config.yaml
model: "class-conditioned image flow-matching model"
dataset: "microscope photos of single blood and bone marrow cells"
train_examples: 194171
image_size: 32
horizontal_flip: true
conditioning: "class"
arch: "dit"
objective: "flow_matching"
cond_dim: 256
targets: ["cell type"]
num_classes: 17
cond_dropout: 0.2
logit_normal_time: false
norm: "layernorm"
hidden_act: "gelu"
mlp_ratio: 4
head_dim: 48
fused_qkv: false
qk_norm: false
inner_norm: true
patch_size: [4, 4]
layers: 6
width: 256
positions: "learned"
optimizer: "muon"
muon_scale: "match_rms_adamw"
learning_rate: 0.0048
momentum: 0.95
nesterov: true
orthogonalizer: "polar_express"
adamw_lr_other_params: 0.0017
l1_shrink: 0.003
max_steps: 13100
batch_size: 384
epochs: 25.9
lr_schedule: "linear"
final_lr_fraction: 0
warmup_steps: 2620
weight_decay: 0.1
adamw_weight_decay_other_params: 0.01
Rows from block 3 of a small class-conditioned image flow-matching model, named by matrix and row number. Rows with one number belong to one neuron. Each number is 128 + 24 x the weight over its row's rms, rounded and kept within 0 to 255. All counts start at 0. Numbers have three digits each.
After each neuron's rows are labels from the 100 images, of 14848 (inputs lightly noised), where the neuron reaches its highest value: "colour at peak" is the nearest of a few named colours to the mean colour under the peak. Only what is clearly more common there than usual is listed. The data: microscope photos of single blood and bone marrow cells.
# fc1: MLP up (model.blocks.3.mlp.fc1.weight, 1024x256), inputs 0-127
# fc2: MLP down (model.blocks.3.mlp.fc2.weight, 256x1024, transposed), outputs 0-127

fc1.692:099094133114131104144105126124108124113075127106108112132173124121122123083145161136132108113129128132101136121111119118117138100106165108140191158125146115142129115160119103102118154135129124127096105152094101122169187134140137113125111124115180162138120091108111094099125134187103175119084136136151129126128132096125113143169139121100110170160131114073095107143096158120155137113133
fc2.692:106111097130134157149103135220116125125121133089105130118133138136116112075122128147126193147151102119113124123102122087148133167143147125071154124179122131129087122129149101142124128132116115138119111081128188105069109128092129151073111131147137163139089115138126127129140124131159151142089141122139171132133134091140145160124104121127189134110093139158114118132071164185117169109129
colour at peak: blue

fc1.253:179085124142135135120149126132127126097118136118113142117119141107143143122165132142080154123135148116138157148134128107123118102162130143104142107141120130128138139088138130141034137108137116133114124155147101107164156157135149110112126109153139124147146146146141109128099111124148118137092156135072121136167116139127121148143091124143165127068157121156124124116112160122120102130113
fc2.253:095072119119129096130147137147159115149125131127114161110139107117061096135120127101186149115117113117108154157154092139131119062095104110102138177153140137090145147111112136113094143136114152113178130114144148159171133180167121110137122158103129174146127177118140143115120124109136143121108124124128121111179104136141135136128192133146132154066120142134097121133120105114133145125127
colour at peak: blue

fc1.56:116146129159129115134126151112123138110150131107059109114085101141156089072164129129126129174142127117104129113117080124111144131155114143177193109133178087109117154140123085106115136096126134123180133145128133113103145137139155124099181137149103142114131109127142127141177149159082128127128097120090127104131109132139130062102126132099107132108160088120082130113125121129134129128151
fc2.56:142147123124126146123128119184130118132128126123113131129115161114081124119136157113097095138117141115150099100125122143148164142132149126127159113112141098120128133130123110166098096087152139184209080103147142150096104090154142126130122129126151111099135143168125151106136121088156119106158126140088096177145128111133120158119120117164139142188130186087082137145128096169149112132104
colour at peak: black; blue

fc1.155:131119134136140114061124115138195106147125135129156152136107167127137136173175174168143102172119138151133139113110097154148136122122129109122090146048158119131147099141146129141111148138122128139142183149126105152095118143129114123148135129132133092145146146092143113133182137115125129157085127125121173114120139168133135066131148164162139101123100102084137117132156135168177095114169
fc2.155:177129104113143138171119132127161062128122117133130111121162097126117115109114162136125116078155101106144129079132145104121131169122107143136112119148155119141142125127139161098084118147159129143116175134151132117107164129147115117125138138107124123162183161128148103137092146197135145094104148121155136124100117123128126065161118097127130134120115118154126099121170115157185110126174
colour at peak: grey

fc1.412:126158168121051176125156115139137131117137149142086129189127151106126087128115133138119134111175163255136147133123143137110119121103134156123117107116116101131120131102142123137124094131164082130124162128157115125129096102103139084065125187133120117148123139163133160136108115139130120127113138150135145143127099131129154144117130180162135094145157065092117133131155114147143116105155
fc2.412:154142151127094136121139138117120132126132137126111137162185100121132139167131184143150108131178107227126140166134136095160086117122119081140151117101165123140078126114122122115129105106121158067109167145105135128128107144087140095112137109125082125155113113128140076129097113104111144120085154102132126123120086141143155117149122170122099098130127124135157140140127095135122121119085
colour at peak: pink

fc1.500:116128117135037164105147137098125123170118201110097133141111169115096138127108094099107117131135095172093107111146131094100150127140128161114094125152081134107126124147131127137149094123118123130124156140123123159128128117095071129161138081147126133116117154151133076126128140112119125141092116144097109102148123123029167128139126112133123109129084115118142069177114152101145122125135
fc2.500:132141130095158066123091112106158119083156135146114141121171067128143155162138147158141117120102138065174124102149132157134104131107145105120118131108085149121135150124111123113115144129105125189129126105133128136143123125095131130169134070105133103141117136163137094131133128150141134108092157149140124118152140123048115151124118113121109121148163174127144081139144112132168116153163
colour at peak: pink

fc1.607:125133123086126125116130142122132165084152117153119161136130108135106121145195142123109187079153131141145135117128086139114158113111160101094143173109107132102088102076138118129105141115135131132147145127102132108121128163123148121134120112135154154133120122147131126095110139154089101116139103142105099130128109181108120151126112118144175126166114137132168142133102116136146178124098
fc2.607:144116114148128117169139110158107138193138156101139106121111135135146117124102153174105137162128091125129111129129129110100166171153154110145133115101136128115084086131118108135127135105136135116147120137097143139126129166113148111096082138117093074145110137136111127139131127106117133129125121142128106144156121121133130084112096134108109142170051135152146127143152135156165156136092
colour at peak: pink

fc1.33:129140133127140118145152144126142126084081143127097125131118120126165139141139128093121103157136141119104158117110117129120127133146089124126122132103125110109155124109119121107117149151135125122126131110124121129141131113103137139135151130141097144132114151129122123160156130166139143129140117105127117139134224175120127130137114153133174124103165140126069113128185106118128065133186
fc2.33:132138130136114111130100127142140128084155145151117155124143091122105137109146126096125151102147125122124128156135101126138117074111091117146166116139111149131124140144110144144082126078113106080134150097123063108115109117100126118139151135128127071102091211130135120127125086113137185135147170134132066111126096088123143125118123114111142124169152128114118117118179136120136082135132
colour at peak: white

fc1.288:170114114148114125127100142109102084171116146160115163117149142117126126135134102128144141115138164093158117126123142141113090120143168128147130153115095098102105130134035129171110091152075091130136091084122122099121161132205119116127071163128116157137141145138126103125165180128124144138140130147104155122154139110119137130122096127147124168132131122121128128106072119101128106147095
fc2.288:088110124128118183122128134113139129130109131108129159117126127107128131121149158203092148129132128112154071135127141153159082120149146127126160140158096123118110127130188137112115117157170162086128083128107126146110116129189139118149109108129115084111128088169130131131129134156162137100131135132094151110128115097126116118099120128110165132124093126113133095130127108118114139123078
colour at peak: purple

fc1.468:111133119138116104094124115114141103088164147128134147126128087132132126140152125114131097108112148133105125157074088123122127103128138088144106164136121085111117146095130126107141110136128133136152119107117126114122131128124117126139124126139102116127124128099111128143161092184120097136049049119104076107122119156131134111126141128127129144090101108165079160129139129115078149123114
fc2.468:138135137119111115117153119154128123163138133114116130137128102130117130138096114166130129094119124131147101126161142156139121130109123118120090102102176108148132130108087109139131140121124105097128100128103100150156082141116142134159120121126142165136095103197158135108095125109146144148130121120096049112172115087135143065119098127114155104129059144120133120121124114129135122142103
colour at peak: grey

fc1.311:169105135128114154158135140105124103123121112148138109143096119123112114149147143124116118095109132132128111119164195113106123124149134110161135113098137130178125163122105162126111112162114128128109152088130169141136141130185091117141118134117064132120126138108124114160104115132111076108125154134118106123124120154135122126146134122123123137125099143135132133120150100106111125140138
fc2.311:124123151137143137050117119092120100092143140060187095113147158128119122116107130122133110116114155113090112137169080147144127176079116129133145139158115144149131116129127159148138134144153128105139120106122121128149146153168125128118104127119138096137109134086130134109095143121166160136113112131157144142167120125112124179134118132121126138138120116134132150138138171111111121111094
colour at peak: pink

fc1.472:120126145145135153090122128134112131114102107099120150130130150133139119094067122131161117101125115109154108130161086097136131144093110089151127161127128149101127131079150116151119143191130111145145125142130100136135058125123102135151162117114115131120126129129144126114100145115129179161140085144108132151121134120130104089126135132123117106124086129134142148137126124090139088142121
fc2.472:144133129141110110152106123135106126126103123165095144101117134125101148123186103115096117176120114124145101138167175118139125070165110161129139089135100154079131136090128103123124126121133115119120105118139199112132155145123136145133148156133132118106131160129118116151158137118136062090122154151103174138120111163145149109109128132109151089133189111118097157130116126098133105107123
colour at peak: pink

fc1.679:177116131160122170171116105095116123188103166145107151140150162115098112108155150132157141113130134129126145111149117125131098139163169104121098131108113108083139139105094121144144108153138121120126111131098112127113124126109091111109112127124146164142115112102122141140139149123085141181141137141114175117185155144132115166131107113144072152119158135102082130136084138103107090135114
fc2.679:121138128154126129091120124093116141099133159136118116147127134129124156114106167133113086102111133131159147150120116152120079124118158093112114132194136108124141119127159086104142168125101137009101095170097103119146132130121117136128106114138161099143155068109131111132132142121148083104127133129124084120153109140120152134130159106091119124138075108136118126147126106083123124131107
colour at peak: grey

fc1.636:144110135131127179146127157108168169146151122120128138125163171127124104131176134126107124179154158126094180136079106129116125082143126122149137094126080163070132121104140125117131125149144111139125167130181134111118143117103159120164118133146103128119120119094150144116121158121136137124165155136099141159130116139142149148107179103151134110133124167057066176125116116121122134138107
fc2.636:128149126120149141133128115077121160104164132177092133138114084128127114142129133117170137088145133136138209169107177133146126138120137097128129151152131100083134106109153121140121120091158107134097140128148076107131080110090107100109135120164157140146114142119131142138126152096150138112163119116120150101085109109122116128082157136142106142161128059215161150105123134104162112113113
colour at peak: black

fc1.728:131100118077125122131153126088150156154115155133140175156200128149128100121191094093109088125093133123092107128133143104126109143117130125089146122136100080170145121116159102134136147143144111134128132127127160125092128104128165132128090134137058160153105097141169109131133102126119124128096115126158105098124144138133131128117152152123140177108152103139098088121133133124125093074127
fc2.728:109125134095130080149145116102149143150120157078103115127125101120102117101142125132139137130138110118128136118121119110119150098090125142116090129146097111133135152116166099120140121062130121124088110163137158107128076115142107127164129127122143155147156190124120131123130163111104119169127108126167164171085133103125130137156131126131119170119157119155115101129088138113169160105134
colour at peak: pink

fc1.464:157146125099107095137108141075132125137097140115124115125104102112108120140137144145112086110119138138142143135114108194115142165073128070139133165140125152074146114092163085095122091119129107132120148112139120141121129125178129147125122162121173135118169101161146125101128065161124141123149100129133146158129134139140128128130090140137136109119130152127140100136124132136148133116113
fc2.464:118122120163142124131136094084134146105129145143131123139173146144125128078109137143097131130121160126141148147135141077133100118159107171171134098152127124071136119068109098174146162165153113073147144115141142129074119147169094089134122147109088109128148165207099128125104106115129118126155129132155122177134137137150133138148128100135110129101099118134156104143124114153140106131119
colour at peak: pink

fc1.14:133117116109144148135113118112132137114067098136062094117103069127115150101096143087081118125119138143132085186163146143200139085175129151131139159091155140064123116108130096144107134123117133128135154125155166136113138129140115123152146132184125101122060167141135120144085139160129147140127144112074127169140141087103162139110149133135137154157120140098118142126100160096102120118161
fc2.14:145092106128140086160104094137119123129103105128116101113135107161135100114123104143153128143124135142098154112122102093185117084129146092140095139165138111149129114138104121119127122134133124151130142082111118120125118140132102096123095104000135102121101117131114153125140122142126141124124149173124127119132117105182220135133112113173126130141132110079129098085080128135156134130129
colour at peak: white

fc1.264:131134174103140131125133085113114145107182114098127136173094118079107099134172158105121135126133125164137100111155126127125150104117130142111136141158112112156144097135169119146105104138097087118105132134134157066080111109119129117122121116102114115102121102143118134141077113163154189112112132119087120138104149146155117131100109114080096161132124124106065122190112139130104152150161
fc2.264:142080139127120132129100070109102130154120187121100111107100128126109194141118153131154102144105140136110133151151136140153102121125127144098149087138112117148176130144123111115103139139131159131126137130138116136106117083126112130111130116114085125100176117133165186119155123097160127134105083126157113165163136103142141157113124141162137155132166144158163100105134106130129119100166
colour at peak: purple

fc1.16:132107123100151097129131146155134109113087107129113140113131129127108153163118120118121142125174171146127141102143123102098136125134139152134115134141139136143132124117138132101119128154100124140131111132136085173118128132132161130088115150130113137147138118121164136136113198105108172107179130128114120149105133139119128134147133120110135139088124097125027166132147090132146151115156
fc2.16:151154123125108138106165145143136124158146156163172152151123119164132112158136115143132100119141114119124138108140146224112103100111116090141102073148117164184151141084135110137125159105085125180121170146163083092127083109132114159134150134115159138112126128161158119098098130138174106114179155131110114139115116130101147145150134152147114114140159155063157136139155137104176116145146
colour at peak: grey

fc1.279:113102136119137140120143134109132160152113137114145096139134133129163140079172117099108117101134144127116158126129106149118164149114118128117093124126101109142087118203128135133141107196101122131136132139160159132121102127104108102125065141121169160142081134098134140115149069122165082119072124136145119114164170119141125098119125131118132080126133115050150110140113125121133104130137
fc2.279:131145147127105133134105116091118131100114078121141148131159139120147161147111137137141129140133122123134136116163105110108124120136124143134143134065108090125127125150131137117131132085133113148111147157116099087123193146144128134099094124116122125127102104123145132127096061126149143126095134110125113119154149063164134117086122143138151137157128128135118104114134103115060149097125
colour at peak: blue

fc1.521:135126111118116122133129133093145150133138100119154094098136152111066138076180126091104120143127113070134119140132129064161113121106139105093075123170116134132125093155149090127093084168146110131153091133178143073101110124126112113146132106120139125107108113116116123113128162129125123118103155130134152112159112129128108125147130132141123105137129171152140121128126156142134123116123
fc2.521:132084133109114152122100114109125131125080090154126132089128147127108150142139148162124106147127094155122130107112114165124107152144109121104126124163168129074134157120128074140157144090127098201076146149176131140129170131168131143129170133169114106135096135123130121115121137146128110144104154137133129061139160083134113126149102133103142123110104123082122096155128129152101078145127
colour at peak: blue

fc1.723:115150124119128131116110113109160157127132148094126150133118141130095120122113158113129159133146135128168076190103109124123158133099127128113091143113115102122139138081104169152130141119130146144164146103125136174142084136127127120150093107115116126137137144078136099111131137166127100144186044113137143084080130152136127113143126138087078104080163131167148124128145086129158107127091
fc2.723:124121126154128111166130146121123157097104127116133125129164115151124117086148131136126127115156114131111119109139150174164160122125135129140127102050131143061210129144128123149137149141119126159120121118132156097116135120147131146136060135117134096142140103090109146124078137125144153113150144139111138127116164117112121101167137148135177131149135142029154103111131129120133073125099
colour at peak: purple

fc1.297:137135091135135147097155175145132134138102122116128146142136127113141100165141141107112129088146093110105139115135108100141128127098112128140133129166109126154180091129067124135103178133103156132092125133132140120105123143149129123136137127088119127102131171126183118157115158132128108126122088140111129119146139116148149145137149100105115125114136101118103142152166060152090137106138
fc2.297:116167101118130135133151154085170149176121148155122113145170174129130148090160155134157109141131148105119126123145137091127148141136133106125124145151132128135111110088098124135159155164150092113140158113161130152105144135187122128094146124161157129123111134126161143167104140110110124179134095135130105158092162114118134116172121112136143126114125094158131108092134132118127082119099
colour at peak: purple

fc1.6:137148179111165165114164166134124111148128118120115120116143133122142134130094147135114111145113093108135101128108140123138137108098176107088163141124099111095177153108121149123113129119095081126134141136151115102114120136138095132142168126151138145186111124134109159136100144098100155112139157127124140138134148144151112084141166136159083101123116128161114109134146125147083100085165
fc2.6:122111096127075089128083087110134154104147145101155120128131133124084131085182122129128127134168146182135159153150090136128107112112137120130140113074092153110199146103136124138135145131110108134134136145156164123149157138137153127148166112132159077077134140115126126127125128164112105148125084130160123128114087125141127140137099109082163071112183152146117115128156134137097102160177
colour at peak: white

fc1.31:130142131121161119135061138152114123142164110142130163187131102078132104124111143113132154115139158118124114135147135077106141129125107160169076130125139111124125159118143161120114069153212124129133135163144106169135139099121131138139117115112096124145155120165138058131092127157125128121143139122125114160121123122117160130116144113125166146109139090115116111097139131145153118127134
fc2.31:138151139123162173094070129159167127145169079133145134162158116089130134181184111127153133128140135126159151097090121116140140124162119150163136140142116127132100136127137119102128073132031123091122125120104103094073154113128123121101121140139131118121117158130133190125132120144120122161136085135129108123101134132130159108126146131118140109155112123120151180168100103137145158147126
colour at peak: pink

fc1.442:143115118129131127178124131128148151068083130136164137111174168109129104146126126118143155116090132117129128154154133141098140148107145117068094169135124107102127125139155198137132112132106112124165130134099098131113086112117115119119095136109127114124146102101125117159075159143103137138127141128176129158130115130122118119102125116097139105103079120137181164116134130090147159123124
fc2.442:123128122136127114131137119131167076205154132134113102127108100128161129096141110141119130142134128123124086126136160092180139113128161133140080097131127133091136152110101125134104119153118130149086161138105101136118192105135135086118094151122121134150124176151108124098135130131095112120111100142106129096158128100144124078098137120130143133136093143117113160139123117116160127143111
colour at peak: pink

fc1.503:150098109093123116088105148145111139154090147128157149102135115114074154153150124092143109122126161068125100086101141154126138131133084123121120128085111090129059125165121075126133107140113111130136155132120118154124104156109113119135121128146116169117142119129163119124114127166110144154116141176143171170125163117145141137129117122146139102085146097143149108118131134104136101135102
fc2.503:119112138144145127111124137127138167128155120106128106107111134123129100158134135117120104115125129106142151079126125141134153169098121120135135133183118142096128118160147119149143114100140138145118129085139153117113165155135101106118144118122114151132172104137078136118103128088127140119134174105110105128105156106117126103157097129105073118111152113100176098119163140119155117112128
colour at peak: purple

fc1.475:125146128120112123113131102128188107100131130126129067114152124140126106137105137132128116105089110127110098119067113154128096103117139123195119110152114123101147114135151128123142128157126139132177113167118092141147119140128087110147099124131070146125109116142127141076125133154141162141124027127113096131113102134125126095097151142153128127123126137134156114118147128162128101136167
fc2.475:109137114147101181090138117091155095161155124124128132138096131104123137122136128123133153132070160133181128143084123111158096125126095119073141131106119138134157137106086102127160127113127130088073123164148189150165140131129119130149107127129161107117127150126137133186096139117147079098118198127124108125121132153070129098093110108110152126084145095118117110123122123184147100144152
colour at peak: purple

fc1.43:108123105152098123131128139146150152111108101121121069109128089116123121114172109175108125155093106126105146143156144146117118077088088128127166120215134133154143101166118087130121123146130111148138157130106149075121170089126125107125150116121140125099130124134123093096128097155118085134136126128099130119137182106105119137117134120122099104090074174161122159113150136099100114136108
fc2.43:149116117138130138115123138102149099178138102139169141128104117127127117142122179093165141137145120112095092130113113136081127139158161115157139152206122121146134104151119148135118118144126131180136114121135131135120138134109155134094126147146138051122142134204136127126217112125100125103105067136085133124129148130142129158134137137137132141133147139083131137136130116149131160140141
colour at peak: black

fc1.528:171127141123143124096104157131158113102129131126126117141134112114124060126109147120147087156152093172110130087138123119123098118159098090138126114119166119150138127118117126119128108155110131128176126135135129128137145138092117118138114153128095105069115146138140120144118144118136137111091092089088051144139124112136116110107128117115133129062118124129167135122077150154120120174151
fc2.528:140147122118145115121120163126167172172127129122161127139166095106078171116093153122155157127152164165136124102155169081118139125191083154076190105148143146116148151083109052144134121129132110127118140105105142106136110104121109126132144102137182160096122164140120131080134124128080148125132132159153113133106137162130142131165108121102101113094130094145178083115149136069125113160101
colour at peak: pink

fc1.727:135115129120141136173117137117134121130120128131122136100122121115119125107127130092134091134128092111109108169093149124154142174089121149152088053143145119144125137104129168111139134134128127120115144099132123128105137133157128146111120126139132137112138206101144121044133111126093063089131103131143070124164146080137136143133119132183123085082125130149120145126150146176165132129159
fc2.727:145135126125138082106161129131146123083137120148104080122098108135092128163075118138130149102135119139143143133126115146119158141123133139119056185139167130126113145166104130165142124110131124144110081150139126114141115127138110122102113141128128098125113071092119112133108110127123142094122122141126079143194144122126118084131159116102113095120126156103126134118142121126146143101167
colour at peak: pink

fc1.684:127118106146149177079101130127127120159118114129155126151130136128086127137099162114120089124089085097156133104128132142170166109105122152119107136115120109175180160124130134115135158131131112129141168098108153128154102127119145154107166085133116091127094122110144081149119101112124118131143153125152111163072142132106093134104106123103151172095166129125152138111146074139139123148134
fc2.684:096121111159149092173099109154162101163118118136154094142205161130163123164141110162105149137094149113128077148091143170117173120124132106158030147110129138146151144154103147105170129127128121116111126124096139094115171129119139141139140159137157160148130113125123159158124136103142170117107142121147139118124146129101105135112156126153163136109121161147068172134138140104142123141137
colour at peak: pink

fc1.431:129137145221144126146149108129157148133107114094124098100109135159108106157130135079112078124132129128108161114146140109089109136142129128130099133152116125103117150115201132131116130156131110134115128142137130139191145145142118101131148101136110118159172136094109179122105130139100102097106134085111140144136124109133143122126117125144166153085133152114141105103114137136164110141140
fc2.431:115129093207113139090125139126138163131149100129100128138156126099138112116159155096096090123157136135198133140141127122166140120102101104155135144114132152184170149139099160107131144115132120113093115108129171149112139111148149129120179114119077138123106119088141142160117107115136137118118132095080113134144139119151103142109120145102133120182133100179101124106112145150135091104086
colour at peak: white

fc1.536:082092146124132136130129100126115117125129118138146115115122126127120136122123146109154162135108099116081108127145128121091135142133179136107142090080132092142172116144123131164107135146129147127116163122192121124053124135135116123102135081133145128102161154103098133147133107125115090051121133105096113096119092127131102127096170181120123145124128111112094127128128149116123117138158
fc2.536:172126120132132138159139145119074129156124145081129053138125118136125138130111115150138130121125124138176131134136124145155141087122104135122167157124132116157144109166130158090137135084146131084144141069140161094113111123140124125102192110130116139142102110096135130105135102156135122102128142125157131116134140110134130127099205106163121103121112089127144122128112110105121090106152
colour at peak: purple

fc1.110:161126151119084083112138132146143166118146119136125146130136139113140129169128191116128160098101142128130147142148110111129132082128140127131087077083123117106120101135147152185094123100103107162134118134160158139140139087147116128103122138143108115123138132140141116125096174111122132126138129107123108127107096147116128118137138124128106162147125106076123163129163121163119113108181
fc2.110:110096119168188142093123141155151133122107111130107162105082146134123110128133130133110111130121161147084162152100130146134139108147131112090095149150127127128129124147096140181137127113132123046139126144145122080125148095127123123113062125144198120121129142134126129127132142147121111142138126134103099080156132115101138106145124163124163161135173115139125153126131132126087145149128
colour at peak: pink

fc1.47:121157147086124128178076120135145124127095140146096123124132180139090067114113142188136122138127135177131112166090148134126090142131152078115159144096144151101139085105131155136101139195142126139115093115124139136131158141127142101163174128112126112136138129154152091109106097126119126117116147108140093152168103074086128136151129104147126115134065118113137141108141149123130136181098
fc2.47:140171131160100136115107106184120138121113108141102122141121157160125150109126146157116166149110121137073115166159124113143114085136162170155124123128147142136103087119140102170129103134123124140173129081157146125144126114126124128144116124131058106104112135137122146104125128166169117130189157184130137111138142149191128125103151104121148118124140126109146071147137124177116168142095
colour at peak: blue